config = dict(
    arch='transformer_decoder',
    vocab_size=513,
    mlp_ratio=4,
    qk_norm=False,
    parallel_block=False,
    positions='rope',
    residual_init='none',
    learning_rate=0.0012,
    beta1=0.95,
    epochs=9.5,
    weight_decay=0.4,
)
Rows from block 2 of a small autoregressive pixel model, named by matrix and row number. Rows with one number belong to one neuron. Each number is 500 + 50 x the weight over its row's rms, rounded and kept within 0 to 999. All counts start at 0. Numbers have three digits each.
After each neuron's rows are labels from the 100 images, of 14976, where the neuron reaches its highest value: "strongest on" is what is common among them. Only what is clearly more common there than usual is listed. The data: photos of plants, animals and fungi (iNaturalist). In brackets: how many of the 100, against the usual share in percent.
# fc1: MLP up (model.blocks.2.mlp.fc1.weight, 1280x320), inputs 107-213
# fc2: MLP down (model.blocks.2.mlp.fc2.weight, 320x1280, transposed), outputs 107-213

fc1.168:481558371561514493539490479491435499501487470455421566529537532517580510479444502421586498533515475538487518500504516491426463493494438460393504485505460501443592467482672488408478545489463549535465382547547522414509443494511400499510501472464427502527466470434470522480470452523484619486506531501517533416492528530527342
fc2.168:487447479502453496468523452501537467541502513510523453418484499491507523516505470561345501481630488447489502484479499516550551520489480571703512505503506505540422518467410517510486508543548573400471504547503526383450541525466560495475515525480595536354551521505474489463593503435496435471519577442438425527411442507535592
strongest on: order Passeriformes (60 vs 24.9)

fc1.273:379528515552441590498512513418443501498440450536502557492470503503550558544392436505466506553454533457415519531476606498507501499480398515415552383522558478452362498478523450393446489512435558480503395558546481483520417501487556526483504501485499495460551504498432425478532383524497493459492534614493401409500443535495458
fc2.273:458542483500448449502518498505374503499536543440492518626496503583567489399597540465511521482507377460497513493443478508493498510489469492344506534515498402424514476574534494546496498464519506476491485471481438573558492498497489433512504504479428499519497500438641496595565514499498549453497509510408523508600507480487514
strongest on: phylum Arthropoda (60 vs 30.9)

fc1.19:485531499591467545485415505437490517540457442535351533545486500414547573480447515499473435499521506564499502507473583502503503547478485507506477438524513557451493514412476498405508441457500496516499470502493408489457475506505500498502500524502489508499498500529444415476577491491492429511543486533557412484578469507470450
fc2.19:498481456510498508413492530500531489501500514555423523508497490472528469361476561505579503479588453485507504471541511509436480527531557480401465520513475509494724505499507554478503521500517498491548500502482490529455499505537483502478503536506405499699423500438499498499496501476504511495503509531572483612526502495500501
strongest on: phylum Arthropoda (61 vs 30.9)

fc1.109:497509459496510440493374503508479505497504502368502512462491499502497530478466527475550476490610371471501523543478549522466499501514497501445505513496506498492508499428491497470496507501492486492501503528411505508508501507498510485497507480540480501498479507501501456500513504519497535500521521498468509532553512502503488
fc2.109:495476478504503537472627455500503500508483500633485471516499499581497413536501505501492467499486676514492505509497480518492514500515538502555491486467508515547494497501496487483459500531490487536474492491493532529554462493498493501530498505454529496493537469496473550492495540486500478554511500375522489399492496501477483
strongest on: order Passeriformes (52 vs 24.9)

fc1.577:499436475555563506498579441502519502496515453633461485479533524429504471226519485398633431501590487536500491510495500503496465503501580430537491496477366499501468441512449487500450506500498497489498519495441485309502504500396509504554631493511437477413494494512504478491348532512464451490507399543488632497568498475518487
fc2.577:551509502512533528468500482499498472457503575503518613476498498532528473492500502506593643550430393495487498504427492503501458491517496506345498501498457400410617477551535521515509466528542500500504498514501534607524515523463449493482485520520498496540502522456478480504501514509508498430496498488502475505461484504505497
strongest on: class Aves (84 vs 55)

fc1.196:500504501500500566506500500500503500500499379660516514500500504500499500499497500343590500500500500525499500501500500500501498500500500499963500428500494507498314501501505499457500499503530484500500500499486499499627500541501477501500501500500513500448500498537500500500621500500498500450499500500487500500500499499526512
fc2.196:500498500499474500498500501497500501501493502500507508158502502501500499442500501499500500501432500501501500501496501520500500499501501501493500501506492501500500502497498501504500502498501499500500500344499501504496503499502499499500469500677497498515495497504501499499499499501501503499498502501500501501499504500500500
strongest on: order Passeriformes (51 vs 24.9)

fc1.363:468570504488493486491493509526445514514495491336459459525500506498527503461487526443494437451583390523498500506409505537433492626501534495419453499491529507505590498464624493500503486484528499639497472410472505501481452485534630495585437430523473506488488489508496499497441565523504503503543445585473504504637525480477471
fc2.363:484502547536513507496259528507479497471547538359505557505488506511367434522418498492556483519509518537492466498540509454500502476549460560402553588431474511502590488513538517519519519530494494473491563607501456504416511502553475508515465420505531472526449545521498438556477455492465614514517494508572522493507492532522541
strongest on: class Aves (87 vs 55)

fc1.262:497413458624540558520503528480498491501455448507498463553470470422564514467502468506500495501552448461488519468354503577529516572500528483523512466461556549502423470498406437502419489499522406499498495476510481433591486519493483521540660496492508501420566419480484499492487518506514494510567435554525499479588500435497509
fc2.262:568499499495524570552380513499646500497500512528568437584499466517565500540428530533514514508487603468563590407467507536501519500489550498484422438571492484493559501491493500580467448454448494535501492576521483495501488497490508531501512504497579473580502485441478591481402507452498518551518608498477492385495506514457424
strongest on: class Aves (86 vs 55)

fc1.186:482530436516497429498357503494469510501469496399490540480485500491511545498461519487539470494552389500499507521480539543482500500500474500439511505499498508485499488387509498459492504470496499498500491556467495499499492502500500483499511459550497499490470500503500446494512489530500545495514500536475512496544510501503483
fc2.186:500499499492515563487638457495525497503470520628508445507500500559484406512522522499484455500493627542493507508501483521494525498511559507565497490461508516592491500515472483472483510523487474532484493441477536519546468476510496526535485505475517500498530464511470560493487561475498449512506499416510484431474476494482480
strongest on: order Passeriformes (52 vs 24.9)

fc1.705:472523485522518464497429567491484508500478499325486521475457500489500584478373519493537425498610351500498500535470504534488493515496451500414480499495489515475499499392499473448482499479485504525500501579469497491518522501498497492497491482542491500500471500500499472503499495561498563504541496629452490496543501493513464
fc2.705:491510485504550574491531501488513500505473522500499495538496499573455367531514505501494490499467625524498499503502481499500522500526506507499496494482507512566518501548510489482493502540514493504487494432505503510537461485533481521524435467478542494552508486511483570503511528494506462506528497418529489445500481482487499
strongest on: class Aves (84 vs 55); order Passeriformes (61 vs 24.9)

fc1.498:483516455499500431486418527496472506499506503374502511446489494500496534485483511488523457487572377486501509542457515530484501502508494504437501507502503502509499497397481484470500505497491497490501503577444503507501500504497511476496509480570497504498450503500500452500507503522498531499553508506475519521534509506506482
fc2.498:497511483504503534483667451500499500498450498640485452508498505581489401541502514503490467501453626531499500508518486499487520507495516523561493488450504517552484498506479490459459498521487482548464487485494545522555460501499494496524499505461522486476541472493459568500515538483499467542514502394523471431498495502464464
strongest on: order Passeriformes (50 vs 24.9)

fc1.527:516511480481536537500508442480457502545490492500477429450459465487528454428491527499507436461583427489416559498559522469511496587498598508598474468498585482501495539522379499545524453492513526507489411511486501557591507399535442506498491521498461589512499453518497504437449537482514447490543479461463485518543551471467500
fc2.527:560522509495484454501476562483500474499531558469478493608487523520363497524633494534491534500401502502488477520500465500477505477539500508493499613511490582500485553562578503494510463518530476529548573498501483481495536493514591458468384415564445499493414550627590418543498495478492471490504485498622687542378478500513551
strongest on: class Insecta (61 vs 29.2); phylum Arthropoda (61 vs 30.9)

fc1.516:505501494494513445459443489501499501496511506359503501456493496504493519477500520477528482481576426479500516527448546501484503501509517502470502527500503507510512502380462472482499517503488466491507505509431503508502491505487521484495510489591496504499478508499500467497498511507494526500520505486481506574569518503492503
fc2.516:498468473504494526494596436497488504501469496633472492502498499557505417557495500501500481501506620501504525486491500517494516513509484500561490493468522518573479497490502491475460492529481486535471486461502527550562455501496502489521507501437530496480554450493479529489512532457503450524510498441536491345497494506462480
strongest on: order Passeriformes (50 vs 24.9)

fc1.586:478504457521456491524524486473479502497350451488505484493486490423490597463409454507501498534501513539489491473442600492505499500498448398475500362496499499477417500483509433441516455551513518521509441514561495422499357593498496505500545495532450629504495501456388502459501506551474500460504408500552529363495491517501504
fc2.586:510583502461613500494460544522542523499534493496502500724493496527498440517287565513524658456505500505502509468472463492479497501481555492466488536487500457489559491421483545519499492475497491532512501521448526552473532501507498498495532500498472501479393567461508500519449552590511500566524614497592510716535508511518501
strongest on: phylum Arthropoda (67 vs 30.9); class Insecta (66 vs 29.2)

fc1.678:505501507501504542500503616469488500501541425464502481480440465530571514461498463510498465389647501501501504499383501624510504641500518500533490460499499501547514499468448497501349495500500505497501499466438503497489500499423541500500644499506500503475500414500501530499489522539511461497622433520447434476556500500528484
fc2.678:527471503498500483502381523499499494500512541509539501565476411547468324566503510587508500499391503502499516492493496488526499498511502554515495503484500505509567504512499500499451492500489628511507501494508493507412614500501502461472499497499507497497501504505501670501531539492500485533545631548497471501495545499500501
strongest on: phylum Chordata (94 vs 60.8); class Aves (93 vs 55)

fc1.671:509545446517500571503499498348509488501343502514493500418427500468497605319550464528525302499560478671501499508495524487527506521511577508514443453496577537494456522499515467463445501509520469498506472507500517491501493501552468504502491498527505525500439518511500279476500556482507460505641442475404489488504502492504440
fc2.671:462499514507505452522438587503461535520499501496510419539469504529446458534514492507519499481299440523504523629544466467392572498459487492607495492501492500592420505477499441545500395502503509539500498499494501502528569453513500486513283470499430500545396509482559503570521505520506470559504552526515547495489440608513508
strongest on: class Aves (87 vs 55)

fc1.550:578524491497496470490510418511498513566493543518467524546500472524484468555624500530501460500501500537476478413433508502520535500519540520410494535622504499416469492499508522515500581549501446502475532558474499505495453510514522501497565478500512499362402457586503500503346436501506510509500504428503605606509614503474614
fc2.550:496505505518453475493583482479458493503500531568430575491425487513410503480442481499406552495424488496456485491498459460472553500439409528501569508442537465466455472693500492474500592502494505418538529436489528645500440548543511503479496511504509512363582504446512399524519500528552519482500429459499559494539422489508493
strongest on: class Insecta (62 vs 29.2); phylum Arthropoda (62 vs 30.9)