From a checkpoint of a small autoregressive pixel model: trained on photos of plants, animals and fungi (iNaturalist).
Rows from block 4 of a small autoregressive pixel model, named by matrix and row number. Rows with one number belong to one neuron. Each number is 50 + 12 x the weight over its row's rms, rounded and kept within 0 to 99. All counts start at 0.
Before each neuron's rows are labels from the 100 images, of 14976, where the neuron reaches its highest value: "strongest on" is what is common among them. Only what is clearly more common there than usual is listed. The data: photos of plants, animals and fungi (iNaturalist).
# fc1: MLP up (model.blocks.4.mlp.fc1.weight, 1280x320), inputs 0-106
# fc2: MLP down (model.blocks.4.mlp.fc2.weight, 320x1280, transposed), outputs 0-106

strongest on: class Insecta; phylum Arthropoda; order Lepidoptera
fc1.313:63 58 50 51 57 62 47 45 61 55 48 75 49 51 20 38 55 31 48 34 52 37 37 60 52 43 61 54 23 47 45 32 20 41 60 55 69 51 43 52 50 54 53 54 56 33 47 44 54 46 65 55 41 58 57 45 56 36 40 48 56 55 44 46 56 49 68 48 00 58 51 53 50 50 46 56 40 29 54 22 52 51 33 54 80 50 56 48 52 49 74 52 54 52 61 55 47 47 68 59 68 65 46 45 81 54 57
fc2.313:36 50 57 53 60 48 65 40 41 52 43 20 72 58 66 79 50 54 34 65 44 89 51 50 62 61 52 55 51 49 49 58 50 87 31 46 44 35 51 45 50 41 48 45 35 69 52 50 43 48 33 55 54 50 57 50 44 50 48 48 34 90 45 48 37 50 45 60 85 41 57 37 55 47 47 51 66 44 51 45 49 48 56 47 41 61 73 79 50 66 00 34 59 41 49 50 42 64 39 44 46 51 55 51 44 50 28

strongest on: class Aves
fc1.270:48 50 57 48 60 62 36 55 40 52 52 51 46 50 65 64 54 50 49 55 47 67 74 59 43 51 50 43 25 45 56 46 50 27 60 49 49 40 41 47 33 39 48 53 50 32 40 50 45 50 55 42 25 54 60 39 41 52 43 67 41 49 46 39 53 35 57 51 59 48 49 50 65 40 51 77 47 51 52 41 52 81 53 70 55 45 44 52 47 31 53 49 75 60 50 47 50 29 49 22 48 50 49 50 41 56 54
fc2.270:45 55 42 41 50 49 44 55 51 45 35 60 69 54 50 50 74 49 38 27 48 50 23 61 40 50 50 71 47 32 46 27 53 50 45 44 55 57 70 50 57 57 38 46 51 50 11 69 53 51 49 41 61 44 90 49 58 79 53 58 30 47 60 52 49 46 39 52 47 50 49 49 46 48 46 44 44 36 50 61 47 50 52 32 49 62 51 52 72 19 55 38 52 27 42 51 48 44 51 59 25 99 47 51 43 51 51

strongest on: order Lepidoptera
fc1.305:46 55 62 55 48 50 69 24 49 39 39 50 62 42 50 52 60 53 17 49 33 67 62 50 55 34 04 49 49 64 54 52 50 56 50 56 41 39 27 73 52 36 48 48 38 50 50 49 70 47 43 33 46 52 52 50 59 75 50 54 59 48 81 45 61 46 56 45 60 43 69 41 50 50 61 62 68 50 50 35 50 46 45 81 48 55 59 52 57 29 27 61 33 50 74 50 58 52 58 62 47 61 53 55 45 57 52
fc2.305:52 52 37 51 50 48 52 54 51 49 45 47 56 56 45 53 51 32 55 50 60 53 27 48 54 54 41 49 50 31 50 41 35 44 57 52 49 32 36 49 56 62 60 42 57 62 64 49 47 84 46 61 44 50 48 33 63 40 52 79 61 45 53 74 53 54 77 50 82 50 43 36 57 50 51 58 40 19 47 48 48 39 38 30 57 21 77 42 49 61 49 51 74 39 51 27 57 57 51 24 45 50 50 47 52 47 48

strongest on: order Lepidoptera
fc1.295:56 50 23 49 54 50 38 65 52 47 37 57 46 50 82 61 48 51 42 24 50 56 68 52 41 47 38 45 37 26 52 50 42 22 58 44 55 44 62 51 51 50 39 46 45 39 53 50 53 49 39 37 51 44 57 40 68 49 22 58 51 51 50 40 58 25 62 49 61 49 66 56 57 41 50 80 35 30 46 41 44 71 53 82 50 50 66 53 47 47 46 63 72 39 37 38 62 37 50 52 49 48 63 49 58 68 44
fc2.295:50 59 63 51 49 52 62 55 44 48 41 53 50 64 47 54 54 49 49 56 52 39 55 61 54 51 50 69 47 51 50 35 35 53 49 72 47 24 74 45 66 60 51 61 50 41 50 66 44 51 49 50 61 21 55 24 65 29 52 50 49 68 34 56 48 45 50 49 50 50 50 49 62 42 50 48 50 28 19 37 37 50 28 43 54 50 51 52 41 38 31 48 52 45 34 50 57 17 40 99 58 50 50 24 52 49 51

strongest on: phylum Arthropoda; class Insecta
fc1.375:58 27 45 44 47 49 51 51 50 52 36 68 48 49 48 51 61 56 51 08 31 74 59 57 54 28 44 45 28 65 50 45 54 48 77 32 54 53 59 52 55 50 47 49 47 41 43 48 57 53 24 47 48 54 80 54 50 48 26 44 47 62 48 59 60 51 50 47 54 51 64 62 38 44 51 53 43 30 49 27 42 38 41 51 63 47 62 77 56 13 50 55 44 37 49 47 61 53 44 50 40 55 40 63 47 71 47
fc2.375:60 51 44 66 54 54 43 54 58 94 50 44 50 46 57 66 46 50 50 43 50 39 55 65 79 61 72 46 54 63 48 47 53 66 51 53 48 60 42 55 48 44 44 56 48 76 52 54 50 65 50 56 86 50 54 47 59 11 44 30 56 57 22 51 64 12 42 60 48 53 64 55 63 49 51 45 55 49 70 85 47 55 50 50 59 25 34 50 50 52 49 52 47 40 45 51 41 43 50 55 67 58 48 41 49 80 50

strongest on: phylum Chordata; class Aves; order Passeriformes
fc1.239:37 41 48 50 51 71 51 72 67 55 38 59 48 47 50 52 50 49 43 25 50 59 69 51 47 51 47 30 23 47 51 59 60 52 62 49 61 32 40 47 44 60 49 67 29 14 19 50 62 63 48 42 35 45 58 49 50 31 36 51 38 51 32 63 50 53 35 51 58 37 67 53 36 51 58 72 71 34 50 43 56 70 48 53 64 41 36 66 55 35 86 58 48 32 48 31 47 50 66 58 48 62 55 61 19 50 56
fc2.239:29 48 05 50 33 47 50 48 50 81 42 46 58 79 49 12 50 51 50 37 45 62 39 27 65 49 55 49 50 52 58 76 89 50 59 47 42 47 21 55 22 34 66 52 49 54 31 33 49 37 35 48 73 62 59 47 36 46 51 53 55 67 62 38 51 55 44 52 51 50 53 59 74 68 65 51 64 49 58 53 58 54 46 47 47 50 53 69 62 33 42 33 56 63 60 53 55 50 52 50 45 50 40 47 47 83 43

strongest on: order Passeriformes
fc1.245:55 52 53 53 50 41 52 42 44 41 25 50 53 42 48 42 56 48 39 51 50 57 56 61 51 42 14 52 52 20 53 57 46 32 54 38 43 78 49 68 35 46 52 52 51 48 41 41 51 49 70 50 51 52 50 32 50 32 35 54 55 49 56 27 49 37 47 50 54 50 51 48 81 49 51 57 51 63 39 33 43 68 42 78 58 66 63 45 52 49 39 54 70 50 37 29 48 49 38 37 49 57 56 36 67 68 39
fc2.245:58 47 59 50 54 50 28 49 53 57 51 48 52 63 54 51 52 50 64 43 49 51 89 27 39 47 50 37 50 24 53 34 55 34 63 82 50 39 30 37 60 71 51 52 61 53 39 47 45 45 50 47 34 53 56 49 44 43 47 50 54 49 28 67 53 53 62 54 73 47 48 52 36 49 50 40 53 41 53 30 73 67 59 36 40 29 53 21 22 44 53 34 53 54 48 62 38 33 48 44 47 31 53 44 48 41 66

strongest on: phylum Chordata; class Aves; order Charadriiformes
fc1.259:39 50 45 46 50 57 33 68 51 50 50 38 62 52 53 76 48 57 42 32 44 57 53 47 41 54 64 43 34 60 54 37 45 50 65 46 59 46 58 46 39 33 47 49 40 32 47 45 58 41 37 31 54 54 50 53 58 46 49 51 38 33 54 50 64 51 46 52 67 45 51 62 68 32 51 60 48 71 54 47 52 61 64 49 53 43 40 62 52 43 48 63 52 55 23 50 54 48 48 38 62 99 66 67 26 47 51
fc2.259:45 64 61 60 45 54 50 36 24 77 57 48 77 41 50 64 52 59 65 73 43 45 55 58 50 70 34 54 58 33 63 33 47 79 43 58 46 75 25 46 47 28 61 45 44 50 58 62 51 74 61 63 50 44 49 80 42 74 40 41 50 52 24 50 40 52 51 43 65 53 45 46 49 36 71 56 48 54 62 45 63 40 62 46 74 39 33 35 57 52 77 25 18 43 51 48 64 45 46 44 44 47 66 57 47 40 54

strongest on: class Insecta; phylum Arthropoda; order Lepidoptera
fc1.383:51 52 39 39 66 49 48 42 53 55 40 42 51 50 50 51 96 53 47 51 45 50 48 73 62 24 38 54 58 37 51 51 42 41 43 44 86 45 44 58 44 32 64 43 44 57 43 38 50 53 51 44 54 65 46 50 45 44 46 59 53 43 64 31 65 52 55 50 52 40 78 41 75 44 50 68 54 63 37 51 48 55 55 49 41 50 51 68 49 18 34 56 56 52 67 49 53 47 43 43 54 51 51 50 48 92 39
fc2.383:52 61 61 50 49 46 43 46 50 56 46 44 73 49 50 44 50 51 61 63 51 51 52 38 23 50 48 49 48 44 50 50 66 50 23 38 47 64 50 48 57 56 33 72 50 50 41 57 50 43 52 47 67 27 49 50 50 55 38 44 46 58 43 35 46 50 50 51 47 51 50 54 57 41 50 45 46 59 55 55 68 56 50 55 65 50 63 51 50 54 24 45 61 52 31 53 50 60 15 84 20 59 54 52 50 50 53

strongest on: class Aves; order Charadriiformes; family: Laridae
fc1.139:61 49 60 50 50 67 67 61 51 51 54 60 64 48 66 74 41 38 45 49 44 43 62 39 39 52 59 52 22 11 50 13 44 38 57 42 52 39 54 60 64 61 43 51 38 43 54 51 53 49 30 46 45 53 64 39 46 53 58 71 54 48 47 66 62 40 73 47 60 51 50 80 61 33 56 62 49 39 47 49 34 58 49 57 59 36 50 50 31 40 55 51 63 24 40 67 45 52 53 63 81 48 55 50 53 64 32
fc2.139:57 63 50 50 50 43 50 33 48 51 37 44 52 53 55 46 48 48 50 42 54 56 62 00 42 50 47 64 36 27 45 48 56 56 51 35 46 70 56 45 84 58 64 69 49 51 79 67 31 30 53 52 48 51 54 34 50 15 48 56 55 52 63 45 42 60 52 46 75 50 52 42 58 45 33 43 41 55 43 40 48 48 39 48 56 47 62 46 23 50 37 49 50 50 21 27 15 50 50 54 53 29 44 58 76 55 54

strongest on: phylum Arthropoda; class Insecta
fc1.353:37 47 38 41 54 53 36 42 51 41 42 47 64 50 56 36 50 58 52 42 25 58 58 60 62 42 28 47 50 43 57 49 61 46 38 51 39 61 63 70 54 41 50 50 36 57 50 37 76 49 49 45 57 45 51 53 43 50 49 67 49 44 62 23 78 51 34 48 56 50 67 45 58 51 50 63 58 50 50 34 50 45 51 63 49 63 50 79 52 00 51 53 49 53 73 51 38 26 47 60 47 47 38 73 53 71 50
fc2.353:61 62 40 54 61 52 75 51 48 42 55 44 65 50 41 55 50 50 49 92 50 49 54 45 38 51 49 39 47 51 52 50 47 50 36 49 50 33 34 43 52 51 28 57 52 53 65 43 48 56 50 54 50 48 39 46 53 50 56 42 51 61 00 62 49 51 48 41 49 52 49 51 30 48 54 52 49 56 59 49 44 50 50 47 56 46 27 36 49 58 46 41 52 59 28 35 25 41 50 50 55 73 53 17 56 50 50

strongest on: phylum Chordata; class Aves
fc1.399:65 76 60 61 57 43 30 55 54 64 43 46 43 48 52 49 35 37 38 49 51 49 49 58 57 54 57 34 48 56 60 34 19 45 56 58 64 48 54 54 39 41 71 51 49 50 50 29 56 88 53 19 19 59 50 49 57 48 50 54 52 58 40 36 50 30 47 51 50 51 60 56 79 46 50 49 44 61 20 23 58 69 36 59 73 39 41 45 63 44 63 77 53 53 39 40 49 50 60 49 84 59 66 53 55 65 63
fc2.399:50 69 56 44 46 26 46 27 49 51 35 47 50 60 55 40 42 47 40 50 72 61 36 55 50 58 55 52 54 61 46 64 43 46 46 44 55 37 74 53 44 53 60 53 49 47 47 50 35 48 59 59 46 37 51 39 75 79 48 51 50 68 53 54 38 53 64 51 47 49 54 31 65 50 39 58 47 73 58 59 53 53 46 38 62 51 88 62 44 51 42 55 60 45 40 37 49 64 45 67 35 88 51 50 43 45 58

strongest on: order Charadriiformes
fc1.372:10 49 53 69 48 66 60 72 38 44 48 52 50 47 38 68 51 58 53 43 49 52 76 45 58 50 53 45 33 58 73 47 47 49 58 68 46 27 50 60 38 55 50 43 46 35 63 23 47 57 34 49 47 81 37 50 34 76 43 51 30 61 56 53 49 49 56 48 52 46 50 78 58 50 79 50 54 50 26 09 62 50 45 56 48 47 69 53 58 46 41 54 50 47 66 58 61 51 50 34 78 57 54 51 59 50 51
fc2.372:45 54 08 56 49 45 31 67 49 53 50 35 45 61 67 55 48 59 55 47 50 90 51 47 51 76 50 52 43 71 66 70 49 49 21 48 38 36 54 47 50 44 67 53 47 48 56 58 49 10 47 38 49 46 43 53 47 65 45 91 23 64 54 45 46 50 50 53 51 49 36 42 56 50 49 18 68 59 52 61 59 63 39 47 52 80 54 61 55 54 47 35 66 31 37 45 33 56 49 45 49 49 39 33 57 29 16

strongest on: phylum Arthropoda; class Insecta
fc1.48:37 47 44 59 39 61 53 55 33 46 47 53 60 48 48 41 49 76 54 49 50 53 47 48 57 50 51 48 44 50 99 44 50 33 50 50 50 48 42 75 62 55 49 37 39 49 47 48 49 55 50 47 12 61 50 56 49 51 37 47 51 50 58 46 55 52 65 50 48 48 50 55 58 51 99 72 55 50 58 50 46 50 40 63 71 50 51 68 50 30 56 60 51 53 70 57 44 48 45 50 41 56 26 51 81 50 50
fc2.48:50 65 48 49 51 50 00 48 59 25 50 37 39 56 53 54 47 49 46 54 49 87 28 44 57 55 55 44 55 56 50 54 60 51 51 45 50 16 49 41 45 03 58 50 46 45 54 34 50 37 42 50 50 51 48 48 50 32 52 55 45 50 43 16 25 52 45 52 50 48 50 43 49 44 46 50 55 50 46 50 49 50 52 48 48 50 50 49 50 46 47 31 26 54 13 45 40 45 57 52 47 45 55 53 68 50 47

strongest on: phylum Chordata; class Aves
fc1.32:50 51 34 50 44 54 52 66 52 49 42 52 53 48 52 47 37 47 43 40 50 87 50 63 34 51 35 41 50 53 60 51 47 48 65 49 48 55 50 55 51 33 55 51 43 22 76 50 49 66 62 50 38 87 63 47 49 53 40 55 58 53 41 63 52 45 53 37 48 53 51 53 51 38 71 48 47 34 55 35 47 57 50 55 50 56 41 51 50 42 60 69 51 53 25 45 46 26 57 88 44 36 51 65 35 39 63
fc2.32:38 45 72 53 53 50 48 67 52 65 53 48 54 42 67 67 54 43 55 54 51 50 51 49 53 51 56 77 31 52 57 39 64 49 44 50 49 44 53 51 49 44 23 70 51 49 36 69 49 46 51 47 49 02 54 58 43 60 24 47 39 42 29 47 49 54 60 56 46 62 47 52 57 50 57 71 42 51 56 58 52 60 53 62 52 58 46 63 52 50 50 46 50 16 39 57 50 66 34 47 48 80 35 50 50 51 50

strongest on: class Mammalia; order Carnivora
fc1.293:49 59 25 50 53 61 53 47 40 48 40 48 45 47 31 40 47 54 41 54 31 52 38 68 64 51 31 45 48 46 50 33 34 48 54 46 37 55 64 67 38 43 65 48 45 49 60 30 44 59 57 59 62 82 50 47 45 40 51 61 50 54 59 29 52 25 60 44 56 50 57 43 65 38 53 56 60 67 41 47 36 47 48 54 59 46 37 49 50 39 47 56 56 77 50 49 48 46 49 21 62 48 47 53 65 58 26
fc2.293:52 50 53 39 72 52 46 49 50 46 51 60 30 49 38 71 47 54 59 60 42 09 57 50 49 52 53 52 45 51 49 43 57 46 42 19 46 65 51 47 86 43 65 49 49 50 59 55 57 41 45 24 55 37 71 61 49 68 45 45 57 58 48 51 37 39 39 50 57 39 49 37 45 48 31 53 35 37 64 44 51 56 55 40 48 46 52 51 20 52 31 52 52 40 48 53 54 57 62 50 49 65 52 63 54 63 53

strongest on: phylum Arthropoda; class Insecta
fc1.266:47 51 31 61 44 58 47 37 40 46 52 47 72 50 49 47 43 64 29 51 49 48 47 56 68 50 51 47 50 54 93 49 46 52 49 49 40 56 55 75 51 45 58 48 46 44 58 39 52 47 73 53 19 59 55 48 61 28 50 46 52 50 60 25 60 27 58 51 49 50 55 47 53 50 93 74 76 75 60 55 40 50 50 67 59 48 42 69 64 45 50 52 51 70 51 52 27 56 50 52 57 50 49 51 76 50 41
fc2.266:56 59 43 51 49 50 17 34 74 48 42 47 36 50 50 50 49 43 55 52 19 51 49 47 54 50 52 49 53 55 15 51 49 51 48 53 50 48 54 49 57 32 79 50 58 46 76 41 50 34 46 50 87 61 55 55 49 36 58 54 41 45 57 48 28 53 28 50 50 50 50 46 58 34 40 45 50 62 49 50 50 52 51 09 31 50 23 52 50 50 48 55 48 48 50 38 44 16 55 59 48 49 50 50 53 49 50

strongest on: class Aves; phylum Chordata
fc1.115:51 51 43 51 49 51 41 71 50 36 43 87 73 50 68 72 50 50 43 49 34 55 43 54 53 52 52 29 44 72 48 64 48 45 56 44 48 49 55 52 55 43 29 38 47 43 42 62 49 66 45 30 28 54 51 46 49 55 48 56 21 53 38 50 64 28 84 57 61 44 50 55 35 44 50 43 51 28 55 51 50 46 63 48 48 44 51 51 79 43 77 56 46 57 56 37 56 36 61 47 68 61 46 41 37 45 31
fc2.115:61 48 22 51 50 52 44 70 42 65 50 68 41 60 60 53 39 50 39 52 50 92 36 61 49 50 55 58 47 62 51 20 38 47 66 57 49 15 53 46 65 50 34 50 62 43 64 59 40 43 42 50 59 60 80 53 44 74 68 52 57 53 41 81 56 69 53 56 40 59 43 61 49 50 62 44 51 21 57 50 46 75 53 29 52 52 75 35 53 46 67 37 55 38 51 62 62 16 52 57 31 42 47 38 38 24 51

strongest on: order Passeriformes
fc1.229:45 52 42 51 49 51 50 70 52 46 41 49 42 50 50 33 49 48 54 41 51 50 99 66 57 50 47 53 49 51 61 70 50 44 52 41 48 53 38 80 55 17 78 53 43 43 50 37 49 48 50 50 53 88 47 54 31 55 54 68 61 49 44 51 48 55 29 41 48 51 51 48 91 52 75 46 48 55 49 27 45 53 45 63 55 69 19 56 51 39 42 50 71 48 38 44 30 59 53 66 52 42 56 54 26 43 41
fc2.229:28 44 39 43 50 51 50 61 50 49 56 58 65 50 49 58 66 51 46 48 48 45 38 77 50 47 44 64 51 59 50 43 58 50 37 72 51 17 60 52 58 61 35 48 64 56 20 54 55 37 34 58 54 35 50 52 41 47 41 67 50 42 51 71 57 57 53 51 45 51 46 50 47 54 49 42 52 30 50 65 39 48 53 24 55 76 53 50 55 32 47 47 51 20 51 43 55 55 41 49 29 92 44 51 55 29 47

strongest on: class Aves; phylum Chordata; order Accipitriformes; family: Accipitridae
fc1.461:47 68 42 50 46 61 54 52 47 55 48 68 52 28 42 53 55 44 50 48 50 45 45 57 49 59 55 36 40 78 50 55 27 45 58 56 54 66 43 62 58 41 55 48 49 33 25 55 63 65 46 40 37 62 32 34 50 50 54 61 55 53 46 41 50 49 56 45 48 49 48 60 52 16 50 49 50 47 53 53 39 56 44 50 62 38 20 49 59 49 61 41 61 33 30 42 65 77 50 31 84 62 59 49 63 57 45
fc2.461:54 36 81 45 65 45 52 15 56 57 50 41 65 54 49 47 54 54 22 53 45 49 38 54 73 38 49 58 49 60 62 61 82 76 54 49 60 29 43 65 42 45 40 52 54 81 44 29 85 38 29 60 57 30 61 50 61 53 38 30 68 52 34 38 51 55 48 70 38 41 54 53 49 72 51 56 54 86 36 50 60 40 58 60 40 55 47 43 60 37 34 36 32 53 81 41 51 54 43 29 35 63 52 33 33 56 42

strongest on: phylum Chordata; class Aves
fc1.412:52 73 32 61 55 49 45 54 45 56 31 71 44 38 79 87 52 41 20 52 50 57 49 76 45 51 52 40 46 58 60 48 32 40 51 47 49 43 54 50 50 41 50 51 41 47 50 52 73 59 50 01 31 46 55 50 40 36 49 57 50 50 36 44 52 43 52 50 43 56 49 55 52 32 55 73 47 48 73 26 51 55 60 54 64 51 32 50 48 36 66 56 50 48 14 39 50 52 47 44 63 75 66 51 32 64 51
fc2.412:20 53 44 50 50 50 52 45 50 39 51 21 50 50 45 62 49 50 20 38 56 49 92 48 50 51 53 49 50 69 65 50 50 51 43 51 50 39 86 49 51 56 47 50 50 50 24 54 53 50 50 48 50 50 48 51 54 56 51 53 45 50 28 45 50 50 50 50 00 51 48 43 51 83 48 49 51 47 66 49 72 56 50 47 54 79 48 35 56 55 57 33 54 49 52 69 26 60 50 47 42 99 53 46 53 49 50

strongest on: order Lepidoptera
fc1.230:47 53 58 52 53 52 56 63 47 31 49 66 51 42 62 77 47 42 45 50 46 84 49 35 22 51 53 42 55 31 50 38 30 49 82 54 48 44 50 52 55 71 54 41 42 49 63 44 50 55 41 36 43 55 51 50 39 47 42 58 46 52 48 40 49 41 69 46 49 53 49 82 58 39 53 51 39 23 33 32 42 48 59 53 51 33 55 66 52 43 49 56 52 67 41 54 49 50 40 51 67 41 45 61 60 51 58
fc2.230:50 52 27 50 41 55 52 67 47 49 45 56 43 62 72 18 52 45 43 46 57 66 13 15 51 54 33 46 84 48 50 53 41 42 57 35 47 67 42 45 50 57 67 45 44 55 46 56 52 51 67 46 47 81 59 43 48 59 53 65 65 46 78 62 52 51 36 50 68 49 50 39 46 52 50 36 65 50 45 48 63 63 65 49 46 47 81 34 36 51 71 51 51 51 48 45 32 48 55 45 28 21 51 34 27 41 58